config.yaml
arch: "gmlp"
mlp_ratio: 2
projector_hidden: 512
projector_out: 256
projector_hidden_layers: 2
optimizer: "soap"
beta1: 0.9
max_precond_dim: 1024
one_sided: false
adamw_lr_other_params: 0.0019
steps: 11400
warmup_steps: 220
adamw_weight_decay_other_params: 0
Rows from block 5, named by matrix and row number. Rows with one number belong to one neuron. Each number is 128 + 32 x the weight over its row's rms, rounded and kept within 0 to 255. All counts start at 0. After the name is the row's rms in percent of the matrix's.
# u: gMLP up (value half) (model.blocks.5.mixer.u.weight, 128x128), inputs 0-127
# v: gMLP up (gate half) (model.blocks.5.mixer.v.weight, 128x128), inputs 0-127
# out: gMLP down (model.blocks.5.mixer.out.weight, 128x128, transposed), outputs 0-127
u.45 097 [ 71  92  94 116 130 168 137  76 103 147  88 135 119 128 134 156  84 154 140 158 152 156 122 198 130  70 128 107 109 142 141 134  80 127 106  90 117 151 113  62  80  77 130  97  90 174 123 158 120 154 176 134 175  72  97 128 107  83 124 149 155 152  96 104 149 120  58 104 140  94 139 165  92 189 148 129 107 106 115 153 182 139  84 157  96 127 153 166 137 133 119  61  89  70 105  92 138 158 141  97 106 125 114 122 144 136 160  71 167 121 195 158 112  41 106 134 106  77 127  92 148 154 160 123 167 117 102 133]
v.45 107 [120 127  96 177  44  89 122 179 115 161 173 106 139 129 153 139 112 151 124 183  95 142 147 110 128 143 153 163 109 168 123 173 142  99 162 125 109 142 160  99 177 116 129 146 114 102 133 151 130  80 125  99  93 118 131 161 101 109 182 151 187 121 173 101 120  94 163 101 143 168 120  56 208  78 109  95 142 117  87 147 122 139 151 112  96 183  85 145 120 101 121 141 182 157 171 137 148 161 116 151 124 205 172 123 138 110 129 105 194 161  37 129 120 158 168  87 120 119 166 131 155 125 159 151  75 140 144  92]
out.45 086 [153 143 158 147 178  60 194 146  98 118 146 125 122 174 135  84  40 188 152 157 137 120 116 138 100 200 121 105 128  62  94  98 113 116 143  91 156 137 118 131  76 142 166  92 132 125 136 130  87 191 126 193 106 126 137  96 125 133  87  88  82 137 124 154 131 182 139 123 165  84 153 107 118 134 155 190 208 110  89 131 117 148 118 139 108 146 124 141 116 151 108 144 100 147 140 128 105 117 137 111 128 136 124  20  86 123 154 147  94 143 185 119 128 102  61 138 143 128 143 127 165 191 147 112 134 163 121 164]
u.46 085 [184 165 165 137 105 105 118  92 165  85 169  91 108 171 178 130 130 168 110 139 127 140 165 114 189 140 139 136 151  85 185 119 168 148 155 163 155 122  92  92 171 115 140 185 163 125 187 127 130  98 128 105 195  81 130  92  89 126 146 189 132 129 124  85 137 169 136 142 172  77 139  67 110 120 114 125 131 100 111  99 137 119 104  85 119 182 128 153 128 144 167 150 176 115  92 105 128 159 134  52  96 131 108 106 143 150  68 152  66  53 120  74 182  93 157 140 119 148 140 129 115 106  92 131 149 117 150 187]
v.46 099 [147 111 115 114 125 129 165 114 139 127 136  94  44 128 135 192 168 167  92  78 119 117 117 124 163 144  86 192 120 101 111  93 144 107 139 128 133 144 126 167  67 120 111 161 154 129 125 101  97 122  99 136 130 157 129 147  54 131 129 137  48  90 102 139 130 146  45  82 120 117  80 125 144 131 148 128 146 119 164 106 169 106 129  90 129 155 119 155  94 176 201 128 145  79  80 141 133 120 151 144 140  89 138  99 140  60  41 133 195 133 122 147 150 137  66  82 190 132 100 109  72  77 116 130 147 141 129 136]
out.46 081 [137 160 114 145 100 119 119 147 145 148 133 117 130 142 131 223 172 160 130 104 127 104  74 142 136  74 111 123 129 129 126 129 119 100 123 109 140 105 128 111 149 153 138 154 124 124 177 125  92 113 121  97 139 156 123 132 203 160 111 134 161 138 157 135 114 112 126  44 162 120  89 113 143 153 180 156 156  76 175 145 124 117 127  71 148  66 116 112 114 150 142 146 118 123 146 114 152 188 127 116 130 166 151 166 136 149 148  92 110 198 145 228  43 187 181  88 136 120  74  81  71 116 191  92 154 139 124  75]
u.47 079 [ 74  78 108  84 142 116 139  94 117  81 167 119  75 166 129 157 136 159 150 127 144 114 131 152 113 150  73 110 143 121 127 121 113  75 122 131 112 139 160 109 120  66  51 177 175 104 163 124 115 128 166 119 144  96 169 117 144 149 170 151 143  72 145 102 128  93 165  64 107 176  83 165 128 131 144 111  64 144 171 105 146 151 134 109 147 158 169 175 168 137 167  46 141 123  71 137 128 131 158 123 128 116 124  85 132  47 191 193  96 123 155  71 122 143 109  80 118 115  97 183  89 126 122 139 145 141 130 105]
v.47 099 [153 208 105 114 195 133 165 153 143 110 113 186 182 137 143 131 185 137 125 152 102 197  98 145 120 167 122 150 126 172 141 176 104 160 125 108 136 156 173 110 121 174 171 136 131  81 177 112 137 137  68 128 202 135 118 132 151 150 127  79 162 163 128 149 109 148 176 144  66 100 123 150 176 132 150 143 106 107 111 146  93  88 122 112  97 115  75 108 128 105  91 136 140 122 173 150 120  55  84 150  85  92 140  92 112 105 105 103  84 115 106  94 118  99 187  80  80 120 103 176 136 161 128 191  89 108 118 128]
out.47 083 [112 158 172 149 140 104 106 150  85 122 103 130 107  97 148 124 112 111 125  80  74 176  83 149  88  94 148 134 114  71 115 137 134 110 151  95 152 185 126 112  84 108 104 133 210 168  77 104 161 105 141  74  75  84  94 102 127 190  99 118 108 106  96 149 115 176 148  83 113  93 131 114 119 108  88 139 188 159 111 218 134 146 139 138  84 183 112 128 100 121 141 113 126 131 112 145 122 103  99 144 121 132 159 171 153 173 116  83 100  55 124 157 113 109  99 161  71 109 144  82 110 133 176 115 113  83  53 142]
u.48 099 [179 138 135 137  94  89 106  58  87 157 149 118 134  51 156 112 141  75 150 116 145  70 110 113 101 142 175 136 112 139 152 135 126 140  93  78 121 132 161 171 114 156 111 184 115 129  89  92 202 131 174 104 127 107 130 182  94 160 125 160 126 150  95 194 132 127 134 154 119 161 131  95 158 109 157 129 104 129 127 146 107 161 163 140 126 211 107 176  73  66 125 116 132 103 178  81  95  58  88 109 180 158 151 145 130 111 126 133 134  96 102 118 145 131 122 103 166  95 180 162 137 144 187 153 183 179 148 131]
v.48 101 [108 128 118 102 128 124 145 140 107 135 138 129 102 109 181 210 151 170 117 146 187 114 149 133 127 134 119 147 156 101 105 105 160 105 137 140 132 135 127 174 124 163 127 166 165 159  91 126 182  82 150  83 119 130 150 125  95 185  92 125 144 184 159 144 151  92 138 135  85 133 133 161 140  50  96 171 162 131  77 154  77 162 106 100 124 167  82 157 186 101 146 135  80 104 149  87 169 102 111 107  60 145 184 130 167 139 153 168 110 108 101 138 158  71 147 156  99 166 108 129  54 115 159  80 122 124 195 192]
out.48 100 [129 162 134 106  75 105  83 213 139 139 120 179  56 120 110 148 197  89  71 192 136 134 127 108  89 101 150 133 132 102 145 164 151 160 163  84 170 138 147  64  90  99 126 151 120 125 170 180  99 139  93 102 181 135 162 120  64 125  74 160 116 124 152 117 104  73 121 118  94 122 121 114 120 173 141  74  93 109  91 118 125 152 134 120 148  88 122  47 103 166 116 140 145 116 107  99 144  95 152 111  91 116 201 117 110  65 115 130 140 125  97 141 115 151 145  76 148 144 179 152 163  91 158 163 111 142 113 132]
u.49 084 [116 148 114 121  82 135 147 214 109  97 168 143 136 161 107 130 162 165 160 191 100 129 132 136 176 118 155 141  74 138 105 109 155 140 105 150 118 134 124 123  88 131 157 124 150 188 129 117 144 124 182 127 151 147 117 125  92 142 106 122 187 133 156  93  96 154 100 150 173 115  91 168 155 150 142  88 183  95 170 143  44 137 103 125  92 179 165 110  83 105 141  64 108 167 119 138  77  50 137 103 162 146 134 131 121 136 162 100 147  97 161 186  60 137 142 141 106  87 123 137 102 127 109 211 145 141 100  61]
v.49 115 [131 185  91 102 117 134 149 116 169  89 150 119  91  98 156 168 136 184 128 175 135  94 101 156 147 173 118 149 139 135 128 129 134  73 136 182 132 157 104  96 105 127 128 161 130 114  66 165 124 185 130 111 126 120 128 171  98  97 178 154 115  98 109  48  60 139 114  89 131 129 153  94  63 172 140 120 165 169 126 108 206 164 116  99 174 145 143 154  58 155 113 125 133 138 171  84 106  92  90 139 145 108  98 169  97  86 155 106  45 118 106 131 140 175 135  65 140 128 116 128  83 112 119 177 121 116 168 102]
out.49 080 [134 111 143 163 167 110 101  95  94 136 106 107 140 150 120 151  92 142 156 163  82  97  95 109 124 129 123 135 100 139 223 159 114  87 117 184  81 148 158 187 147 134  47 123 168  79 142 200 154 117  91 135 139 147 132 186 133 116 153 118 134 108 102 110 136  83 127 153  66 117 120 127 167  81  97 125  75 116 114  88 164 135 126 166 121  92  99 133 203  80  47 106 179 123 133  99 110 126  96 115 132 110 121  71 157 148 157 151 170  63 161 158 168 131 148 126 159 128 135  91 110  77 133 127 126 139 118 184]
u.50 098 [126 120  71 122 119 119 142 146  54 157 147 145 141 107 113  77 103 134  91 130 160 192 147 167  79 142 155  66  82 188 150  71  99 136 126 103 148 100 100  98 125 100 105 133  98 207 128  66 122 172 168 110 118 104 170 189 116  99 173 110 135 110 136 115 117 157  69 122  64 205 123 180  77  74 106 180 110  82 128 144 105 130 163 136 155 142 121 162  97 140  65  80 114 134 148 104 122 171 175 119 124 120  89  98 123  93 140 125 134 116  79 133 142  86 116 114 154  99 147 164 121 122 142 114 155  92 112 128]
v.50 076 [133 139 119 153 106 114 122 172 100 155 201 107 110 134 100 165 141 155 194 109 130  82 125 156 164 133  88  99 127 139 157 105 218 201 141 158 116 130 115 101 127  76 127 203 117 148 105 164 175 163 137 105 142 127 124 153 161 132 130 130 162 192 157 121  96 176 132  93 154  75 161 100 121 122 120  85 107 167  57 144 121 121 126  89 136  98 151 140 123 152 125 191 131 140 118  79 147  84 202 123 139  91 137 104 122 119 127 174 146 111 140 124 194 165 120 147 164 131  90 147 148  79  94 167 167  87 164 190]
out.50 105 [101 132  70  96 132 150  94 110 139  73 111 155 115 153 179 152 115 153 160 100 152 124 181 130 135  72  54 187 126 120 127 148 142 116 121 103 136 161 186 130 165 125 122 165 146 148 153 120 211 157 103 103 127  75 152  93 151  77 122 154 102 145 158 134  48  83 171 130 140  95 109  82 149 115 109  87 159 215  88 101 136 102 126 189 120  97 135 122 131  89 159 138  72 160 101 192 142 116 172 105 188 122 159 149 170 124 116  95 109 142 168 123  82 137 117 165 122 149 108 107 132  92 103 157 132 180 140 138]
u.51 090 [123 144 137 149 189 104 117 135 106 126 125 137  90 241 126 150 180 122 108 157 124 143 109 109 151 131 146 158 136 134 122  80 156  75 131 142 159 202  59 180  84 147  91 132 185 135  77 131 151  82  93 167 143 140 122  83 163  99 109  85  55 109  83 158 148 174 125 126 157 173 156 146 165 108 131 112 170 127 147 107 132 145 110 120 140 128 157 143 116 104 128  68  82 126 138 103 114 146 165 152 104 166  90  93 133 144 114 129 129  97 121 195 115 109 156 124 132  76 164  48 160 105 189 120 136  76 104 125]
v.51 097 [156 107 105 127  82 143  86 148  78 120 107 136 107 154 140 144  64 183 128 159 145 142 168 141 120 172 119 133 169 105 100  89  98 135 132 140 152 109 124 128 138 104 121 141 105 182 111 215  65 153 147 118 126 101 141 174 147 141 151  62 102 129  86  63  85 146 156 184  87 127 171  98 134 141 152 137 134 129 157  86 150  39 113 108  96 219 131 135 108 152  90 124 103 145 136  64 127  99 143 122 110  63 109 168 147 176 129 158  55  95 166 105 124 129 135 138  93 156 122 146 123 120 164 144 150 175  83 150]
out.51 097 [125 122  66 153 124 129 171 105 173 100  70 126 126  81 139 130 195 113 161 116  95 139 201 130 144 100  94 145 115 150 160 119 139 120 111 140 101 121 202  79 154  90  91  72 139  56 140 119 113 149 183 151 198  90 143 155 190 148 101 148 136  91 119 119 148 107  95 143 138 159  83 112 167 134 198 146 160 126 113 124  92 120 145 173 133 155 193 123 146 146 136 117 190 168 181 138 130 153 113 127 140 187 167 132  71 116 120 126 164 104 139 172 170 165 112  61 170 128  96 142 118 163 115  95 133 137 136 150]
u.52 092 [125 138 117  78 108 125 154 156  82 123 116 133 123  83 192 102 119  99 113  50 152 147  72 180 163 138 131 109  86 171 161  93 149 110 119 120 143 121 140  97 110  92  95  91 110 131 134 119 159 130 134 112 173 112 133 141 121 109  80 149 119 108  95  63 124  91 172 117 165 166  89 130  81 145 100  93 162 134 144 140 116 194 116 177 124 117 150 202 117 105 101 108 103 159  55  93 161 115 147 143 150  71  96  98 148  54 142 129 122  77 124 106 130  93 106 104 130  79 182 156 193 165  70  68 136 128 104 152]
v.52 106 [135 115 187 210 163 110 139 153 145 114 182 108 135 149 141 203 133 159 131  98 149 113 146 110 165  75 102 164 161 165 104 147 164 104 152  97 110  89 138 139 127  71 114 144 219 132 118 152 160 127 157 141 158  87 167 153 134 166 127 130 136 143 103  86 162 158 146 148 168 168  88 147  76  96 153 133 169  93 150 128  99 117 116 100 104 144 107 140 116 145 147 205 160 107 159 158 123 148  89  92  99 171 106 117 175 112 122 152 118 145 159 191 131 196 199 121 102 186 134  95  99 167 159 106 102 163 120 171]
out.52 097 [184 125 111 160 120 159 166 131 178 145  77 172 169  54 145 157 167 185 138 118 103 137 145 149 104 169 124 125 140 126 126 144 165 122 159 128 160 175  88 170 169 108 137 152  86 144  97 110  84 139 125 117 150 120 168 148 142 149 115  67  98  76 145 240 135 124 156 110  81 122 132 132 143 181 166 169 191 149 127  97 121 105 166 107 168 110 126  78 143 120 150 147 146 153 166 136  81 170 130 110 144  86 116 144  91 178 135  69 130 160 114 157 118  61 149  95  70  87 106 123  84 126 125 151 117  88 158 132]
u.53 107 [155 152  90 115 127 160 125 136 121 117 152 140 158 140 109 163 178 133 113 114 115  85 105 192 133 132  26 102  56 176 170  83 157 139 127 118 106 186 153 127  89 139 136  88 121 107 161  85 106 138  84 169 109 146 117 175 105 142 142 120 122 143 105 160  82  80 126  69 113 145 149  69 100 109 157 179 151 126 155 191  98  74 166 170 101  97  92 110 155 134 132  82 126  90 144 117 126 111 163  86 153  97 159 139  68 106  92 134 157 150 144 153 130 119  83 113 121 105  79 127 182 137 186 115  86 185 153 154]
v.53 074 [ 77 137 160 120 129 122  98 101  72 164 141 118 130 115  88 129 164 127 106 123 137 107  59 206 151 116 155 158 160 131  98  55  88 113  91 155 132 138 141 131 160 116 180 166 120 123 159 159 175 149 102 176 193 179  96  89 126  95 132 125 201 148 169 183  85 163 186 173 135 104 117 101 131 128 181  94 126  84 112 147 140 126 118 131 174 150 136  88 121 173 133 170  95 185 140 110 114  78 140 175 119 147 104 136  88 141  76 108  95 146 197 144 127  98 137 150 165  80  96 105 133 118 102 157 153 149 168 124]
out.53 097 [124 186 153  94 110 122 110  84 131 130 134 127 144 115  87  86 157 145 120 112  77 135 176 146 136 106 169 116 179 151 182 123  64 121 119  99 132 131 113 179 182 114  83  79 125 128 152  85 130  96 112 101 124  87  93 112 149 147 121 123 138 186 206 151 176 179  97 140 102 188 151 131  96 193 189  83 111 121  56 104  88 115 137 138  84 116 113 124  95 179 105 107  94 117 136 130 128  51  82 138  41 114  76 146 120 138 143 100 101 121 140 147 104 140 104 174 118 122 157 107 127 155 147 161 161  91  96 122]
u.54 093 [148 124 122  63  63  85 173 171 162 152 107 158  92 123 131 168 162 129 119 132  96 127 166 150 101 122  81 119 120 167 154  70 143 113 166 168  38 122  88  88 103 116  98 103 178  99  99 100  81  65 141 192 132  95 165 137 111 131 185 123 184 100  95  95 128 133 109 140 185 115  97 135 220  72 108 110 121  97 111 191 113  89  77 105 127 116 162  96 106 121 115 117 142 110 124 131 126 132 148 117  97 121 112 158 121 134 206 162 137  80 115 183 160 134  96 115 155 138 139 103 135  84 137 124 131 128 116 132]
v.54 086 [106 187 104 129  33 115  79 157 118 124 156 125  79 159 146 112 100 144 116 134 156 129 141 109 110  88 113 185  97 161 187 124 137 178  95 116 111  91 125 117 130  57 125  71 127 166  93 164 149 144 179 114 163 107 169  77 126 106 136 111 111  94  74 134 159 135 123  92 146 106 134 132 117 103  94 126 167 157  86 210 106  89 158 105  98 144 202 134 174 151 130  91 159  69 118 108 187 120 187 157 118 142 145 149 163 115 143 151 133  74  93 138 140  86 138  88 156 136 141 148 170 131 114 168  72 157 123 116]
out.54 096 [118  71 148 144  83 124 166 103 107 138 162 161 135 128 124  46 139 140 135 130 142  84 128 152 181 200 171 121 119  91 142 123 162 135 152 117 102 184 163 152 168 113  94 169  90 162 140 138  81 143  59 141 194 167  91  91 150  93 138  86 114 115 175 198 174 132 159 151 142 171 120 144  70 136 142  49 142 117  76 115  79 103 101 152 116 135 142  57 131 122 101 130 112 158 135 167  90 132  93 105  99 149 116 138 207 120 143 152 107 118 140 153 203 104 147 119 138 141 126 127 188 128 121 124 131 157 132 132]
u.55 107 [140 115 155 141  79 113 193 167 104  87 179 154 124 143 117 166  71 132 100 117 101 105 139 143 140 139  90 129 109 118 137 160 135 126  61 136 155 144  74 100 112 150  49 105 168 144 157 202 141 131 145 126 103 104 132  85 121 109 195 211 121 183 148  94 123 139 136  85 145  88  81 142 127 194 128  86 113 169 118 167 160 157 164 180  96  93 118 128 104 199 136 127  79 102 126 117 152  90 110 116  84 134 150 144  95 167 149  74 167 179 105 130 141 128 176 133 147  82 146 141 178 148 124 162 107 162 128 121]
v.55 080 [183  75 121  88 116  44 163 140 128 114 142  84 109 172 141 198  90 121 130  98 126  44  46  81 162 150 118 111 156 161 116 136 116  79  81 103 121 135 150 162 152 116 110 156 102 148 195 195 125 107 161  83 138 121 145 125  92 194 121 133 164 132 156 118 136 113  77 119 138 130 160 152 117  92  56 134 103 148 135 131 111 125 167 166 171 117 129 148 152 155 115 174 103 185 132 126 166  75 120 170 109 157 135 117 108 182 137  66 127  86 134 156  91 144 121 117  93  83 117 141 148 111 134 136 153 136 112 174]
out.55 093 [106 135 142  80 114 166 120 156 102 119 138 114 143 109 115 144  89 123 105 107 137 149 142 148 117 110 103  67  81  78 116 149 113  92 133  96  94 110 136 120 172 161 120 161 138  82 169 117 147 113 100  67 144  96 198 131 126  93  60 120  97 207 131  46 177 161  97 172 117 114 178 120 143 163 151 146 161 173 122 163 155 152 149  97 114 152 106 200 182  93 115  76 196 177 146 133 115 163 113 107 143 110 119 179 156  64 180 140 148 147 117 153 109 124 134  99 105 117  95 147 158 201  99 132 130 165 116 104]
u.56 100 [ 80 136 124 127 128 121 129  64 143 112  96 177 119  86 116 139 150 117 101 156 103 139 159 132 156  53 117 126  54 102 203 128 110 139  98 146  84 130 148 149 169 116  86 132 118 104 133 112 152 160 150 143  96  99  95 117 146 168 123 105  84 172 127 148 130  94 146 176 101  80 138 129 136 105 140  88  81 163 103 158 168 151 155 177 138 200 154 131 135 107 174 120  95 118  91 150 145 127 116  95 152 121 165 136 115  79 161 175 193 132  97 191 182 172 111 128 146 165 171  92 106 119 155 133 152 191 222 107]
v.56 102 [166  72 175 171 114 110 160  94  86 106  95  93 105  57 116 173 116 114 140 109 112 150  65 106  95  94 113  87 152 140 114  96  82  92  98 108 110 136 180 101  97 109 144 137 109  94 141 151 118  99 163 107 173 127 186 155 171 130 144 136 121 167 162 132 132 125 116 168 124 158 182 111 138  84 105 177 121  72 146 149 153 114  84 107 146 178 106 123 117 130  68 151  99  80 137 103 173  95  72 146  88 123 206 131 177 143 191 140  88 156 111 125 136 179 127 137 121 139  96 172 147 171 159 112 125 208 130 104]
out.56 100 [165 141  75 117 159 115 107 141  75 138  95 161 102 140  91 116 152 107  53 126 165  88 147 117 120 137 159 182 140 147 130 121 112 135 124 161 150  88 128 163 129 158 108 115 186 174 156 108 144 128  83 143  62 125 166 128 109 163 176 143  98 119 150 105 114 123 149 106 169 170 149 133 151 124 154 182 139 134 106 167 109 114  53  69 142 122 145 112 106 205 145 128 178 104 126 135 118 212 144 124 183 191 112 109 146 183 115 110 156 146 169 136 124  87 105 120 107 115 127 239 133 150 135  80 172 151  89 147]
u.57 109 [126 127 123  87 146  98 123 148 140  52  88 151 139 161 141  91  96  98 185 148 167 132 153  98 107 151 110 134 146  53 161 185 113 123 101 144 167 118  94 116 170 146 176  81  99 172 220 140  82 113 174 162 152 121 145 111 142  75 142 186 102 210 161 137 126 128 131  66 109 136 107 150 145 143 150 144 144 129 159 135 124 131 139 166  49 106 147 117  82 127 189 137 130 102  85 127 139 119 130 145  92 141 153 100  98 172 121 147  91 177 164 162 125 186 151 132 145 100 101 159 113 137 134 139  88 167 193 155]
v.57 131 [158 169 101 138 193 117 100 138 141 244 116 143 123 138 180 110 121 138  59 102 128 138 141  93 123 131 166 168 132 124 124  93  99  81 120 150 157 119 199 148 156  87 112 124 157 119 140  74 164 145  86 102 122 167  69 156 129 138 121 101 128  64 152  31 111 131 161 165 101 137 106 129 113 144 156 149 138 143 113 131 107 225 145 108 100 106 139  95  91 122 132 139 150 120 168 229  84 129 145 100 146 100 137 159 146 113 151 130 169  96 118 132 132 130 123 151 109  99 123 164 150  74 175 123 151 105 129 118]
out.57 083 [165 120  87 122 146  92  90 126 153 169 133 100  65 170 173 168 120 152 120 119 119  67 159 137 145 196  88 142 148 130 121 125 124 129 166 114 180 133  96  65 124 109 158 140 194 174 141 201 119 125 190 162 112 112 126  99 119 162  54 127 127 115  94  70 145 146 111 170 110  99 160 120 119 109 140  82 104 133 123 151 138 115 134 114 140 108 106 110 153 106 105 148 142 131 127 130  94 165 117 195 153 148 128 149  82  56 167 139 193 146  79 138 114 141 221 120 158  73 150 105  85 159  90 176 117 135  94 139]
u.58 115 [158  99 158 127  88 179 190 110 160 106 128  91 176  97 165 170 161 122 207 125 162 120 186 137 132 146 112 121 128 139 128 110 138  96 169 176  60 117 121 138 145 119 131  59 139 161 134  80 143 160 187  75 144 136 150 181 205 116 104 170 151 184 144 156 118  78 127  95 116  90 120 110 111 152 113 179 125 151  75 106  90 132 172 115 137 118 134 117 221 158 182 105 129  75 115 128 125  93 125 141 105 172 123 122 147 127 140 118 210 105 103 131 129 110 160 113 123 132 119 102 146 176 118 114  89 123 176 114]
v.58 092 [162 118 145 100 111  89 126 130 145  94 157 127 118 154 167 183  49 214 140 101 120 128 191 127 129 148 126 172 130 150  97 152 145  89 106 177 171  95  82 155 148  69 110 152  60 103 100 108 185 117  88 103 128 150 130 156 130 132 161  86 160  92  79 181 128 139 158 150 133 168 147 155 124 112 143  65 133 129 127 112  86 172 170  93 102 128 118 137 113 139 114 167 148  83 153  89 155 162 143 103  84 108 163 104 173 135  64 154 123 227 128 124 132 134 141 140 115 178 121  78 104 106 174 123 128 127  85 127]
out.58 112 [120 126  92 133 150  44 145  88 105 108 120 203  96 118 118 160 144 126  60  84 121  97 178  51  72 126 156 169  65 134 152 177 216  82 168 128 162 148 103  99  95 151 131 142 151 107 161 120 102 171 129 134 145 165 124 144 127 119 166 163 129 156 118 101 156 114 138 183 138 110 161 145 108 141 103 183 103 128  68 171  54 131 100 139  72 178 123 120 131 114 135 118  70 148 151 139 122 181 112 110 128 106 180 123 188 100 124 206 132 113 139  88 132 114 114 124 135 146  96 147 120 122 128 144 142 128 116 147]
u.59 095 [123 110 125 106 132 132  60  87 206 141 123 182 151 107 152 151  84 162 137 131 141  66 163 131 151 133  50  93 183 111 121 176 146 171 109 134 101 121 160 143 160 133  69 154 141  63 161  83 137  94  89 136 100 114 104 111 118 165  98  94 109 109 147 132 153 122 128  40 108  79 114 129 151 118 103 116 145  97  96 155 146 108  65 109 134  96  97  67 137 124 117 121 157 148 149 100  94 141 131 157 133 149 118 193 142 157 115  92 106  96 153 109  75 104 109 115  69 169  86 102  73 156  84 153 133 184 130  86]
v.59 076 [207 126 156 125 131 138 114  91 121 118 152 155 131 117 114 122 169  44 158 121 148 166 125 133 111 163  94 142 107  63 137 177 129 153 116 168 173  82 119 160 137 108  58  42 171 147 177 166 179 127 102 133  91 128 127  86 166 166 153 155 127 130 172 143 101 138 106 137 111 162  90 134 111 126 113 171 115  62 136 147 116 138 109 145 160  92 120 122 102 106 150 154 166  97 168 107  83 103 181  93 100 200 112 129  91 157 119 126 142  97  54 125 162 137 127 140 121 180 116  72 196 154 171 137 103 129 105 105]
out.59 132 [106 106 132 142  98 115 117 164 103 136 106 107  96 225 132 123  86 135 114 163 173 105  71 127 120  89  90 108  96 181  15 128 171  74 138  88 105 187  99  75 140 116 117 136 136 105  56  99 144 166  94 143 127 157 160 109 100 113 114 165  99 103  85 151  95 101 188 119 122 123 102 138 169 159  82 101 121 127  82 144 170 128 118 134 182 139 137 112 170 132 148  96 134 143 124 123 182  78 140 114 146 120 147 129 120 142 163 129 140 166 130 151 108 130 119 167 122 152 134 164  93  58  60 136  79 157 126 169]
u.60 114 [125 155 125 125 148 157 102 113 117 117 159  95 139 160 143 144 159 121 111 175 103 104  93 117 140 127 117 107 136 195 138 137 174 124 147  77 176  71 116 133 144  74  85 135  81 100 188 117 139 196 152 199 154  77 130 122 149 180 107 119  99 154 152 128 132 152 164 120 122  59 111  91 167 141 109 143  88 106 179 136 214 141 130  76 105  64  87 112 129 123 153 106  98 132 127  86 179 172  94 133 112 104 103 147 165 141 137 184 115 149 117 109 183 149 173 116 141 188 164 171 147 134  89 192 112 169 100 143]
v.60 120 [119 122 112 218  99 137 152 134 189 124 218 139 131 109 169 172 145 212 125  91 127 145 150  87 124  99  71 147 100 141 129 119 151 137 118 137 144  70 189 114 128 115 116 158 129 137  94  97  89 138  63  94 143 168 144 131  96 144 140 100  11 116 123 166 109 131 103  64 102 117  91  82 163 146 141 133 118 117 109 121 118 151 186  88 121 157 141 119 101 131  92 156 122 132 116 138 160 173 114 124 186  86 151 137 144  88 143 130 130 145 126 204 154 112  98 131 106 135  80  59 142 122 128 144 118 104 109 106]
out.60 085 [160 164 108 177 118  79 179  76  81 143 181 134 104 144 165 123  98 103 129 104 105 131 162 128  80 167 171  70 124 176 120  72  70 118 142  98 148 144 109  77 114 126  94 110  88 147  81  80 124 172 121  58 151  91  91 147  92  79 146 177 168 114 151 132 123 107 136 163 125 175 140 136 119 131 158 160 129 102 144 137 154 217 105 107 134 109 163 145 117  92 144 133 107 157 133  94 148  93 199 134 152  77 136  87 114 120 143  84 118 187 106 137 164 134 120 115 155 117 143 102 152 160 202 131 178 105 147  87]
u.61 085 [148  95 176  80  87 105  79 126 137 140 112 108 121 165  97 124 150 130  98  94  29  84 110 154 135  77  98 123 123 145 101 133 130 171 160 158 113 117 101 159  66 151 175 188 116  84 127 138 130 144  55 125 147 119 120  55 110  99  86 121 153 103 107 108 141 132 139 106 126 110  74  79 156 149 123 181 122 130 195 159 153 101 148  97 136 122 128 151  80 168 188 205 103 149 124  92 153 125  93 147 127  91 129 105 142  97 113 128 179 155 180 152 154 118 107 153 110 168 103  71 100 120 153  91 151 127  64 141]
v.61 087 [123 140  90 160 131 151  96 111 103  85 159 197  92 125 107 136 113 175 107 166 106 106 185 111 164 138  77 148 103 113 126 149 136 130 198 133  94 114  93 137 161  96 133 148 141  52  93 110 185 156  82 117 143 136  95 119 155 137 133 164 104  70 173 144  42 150 154 125 185 151 125 145 138 121  99 153 140 167 116 152 128 127 145 108 162 109 132 112 118 131 123  86 170 119 172 109 143 142 107 130 137  70 116 209 119 182 118 148 186 126 148 150 186 172 132  59  85  80 118 178  81 158 158 142 123 147  91  91]
out.61 099 [186 114 117 104 103 108 141  67 116 119 126 116  75  93 148 101 126  90 104 121  86 129 141 146 116 130  83 120 145 134 122 150 159 134 160 106 124  98 113 132  59 149 130 164  82  93  87 109 171 138 172 121 132  97  74 161 159 126  58 171  46 187 122 150 151 151 112 138  96 106 131 141  74 116  93 171 168  97  91  91 197  99 170 117 108 157 146  97 166 160 128  75  79 114 143 130 136 159 149 106 116  97 125  92 111 144 108 143 129  66 100 165 104 121  98 160  83 104  98 108 158 152  80 116 152 208 172 176]
u.62 087 [136 125 111  63 124  94 130 115 130 137 136 175 171 137 169 157 165 118 114  89 116 148 137 160 124 135  62  85  49 151 152  76 162 147 131 146  94 173 184 156  99 168 111 133 147  99 144 116 128 138 137 165 146  79  82 176 166  98 133 106 100 138 168 168 144  49 139  82  87 143 153 107  93 115 214 121 164 181 169 135 121 144 120 134 126 143 124 101 157 174 130 117 106 151  60 126 148 126 120  99  98 173 158  83 140 142 208 151 159 194 130 115 107 142 116 128 111 119 109  94 186 165 119 182 121 142 133 166]
v.62 092 [167 158 130 202 205 131 124 105 118 165 103 123 153 104 177 161 166 164 126 131 205 113 193 180 119 140 135 156 121 123 116 116 138 126  79 144 140 152 198 167 148 117  95 101  75  96 133 100 128 107 144 130  70 191  94 149 126  64 118 132 129 117 124 191 136 143 113  76  86 179 149 104  96 124 174 144 119 139  93 134  88 164 169 156 103 155 138 143 154 159 134 141  90 135  53 138 143 121  76 182 106  70 158 130  94 160 115  58 104 147 150 157  93 112 137 149 114  91 109 121 159 146 154 140 126 113 150  89]
out.62 087 [193  97 135 123 100 158 150  45  84 148 142 135 147 112 103 150  73 134 168 145 164 109 141 172 140  58 104  59 122 107  97 130 109 169 169  74  90 150 102 145 178 146  86 138 151 125 146  82 120 125 133 136 119 173 142 122 139 127  71 163 145  94 147  96  90 138  92  70 120  86  56 128 135  88 135 134 112 120 130 130 171  77 145 129 126 136 144  60 147 109 172 143 129 134 122 140  84 135 176 147 164 150 117 115  63 137 118 140  94  99 117 124 110 144  74  84 200 150 134 138  79  94 155 109 161  52 115 116]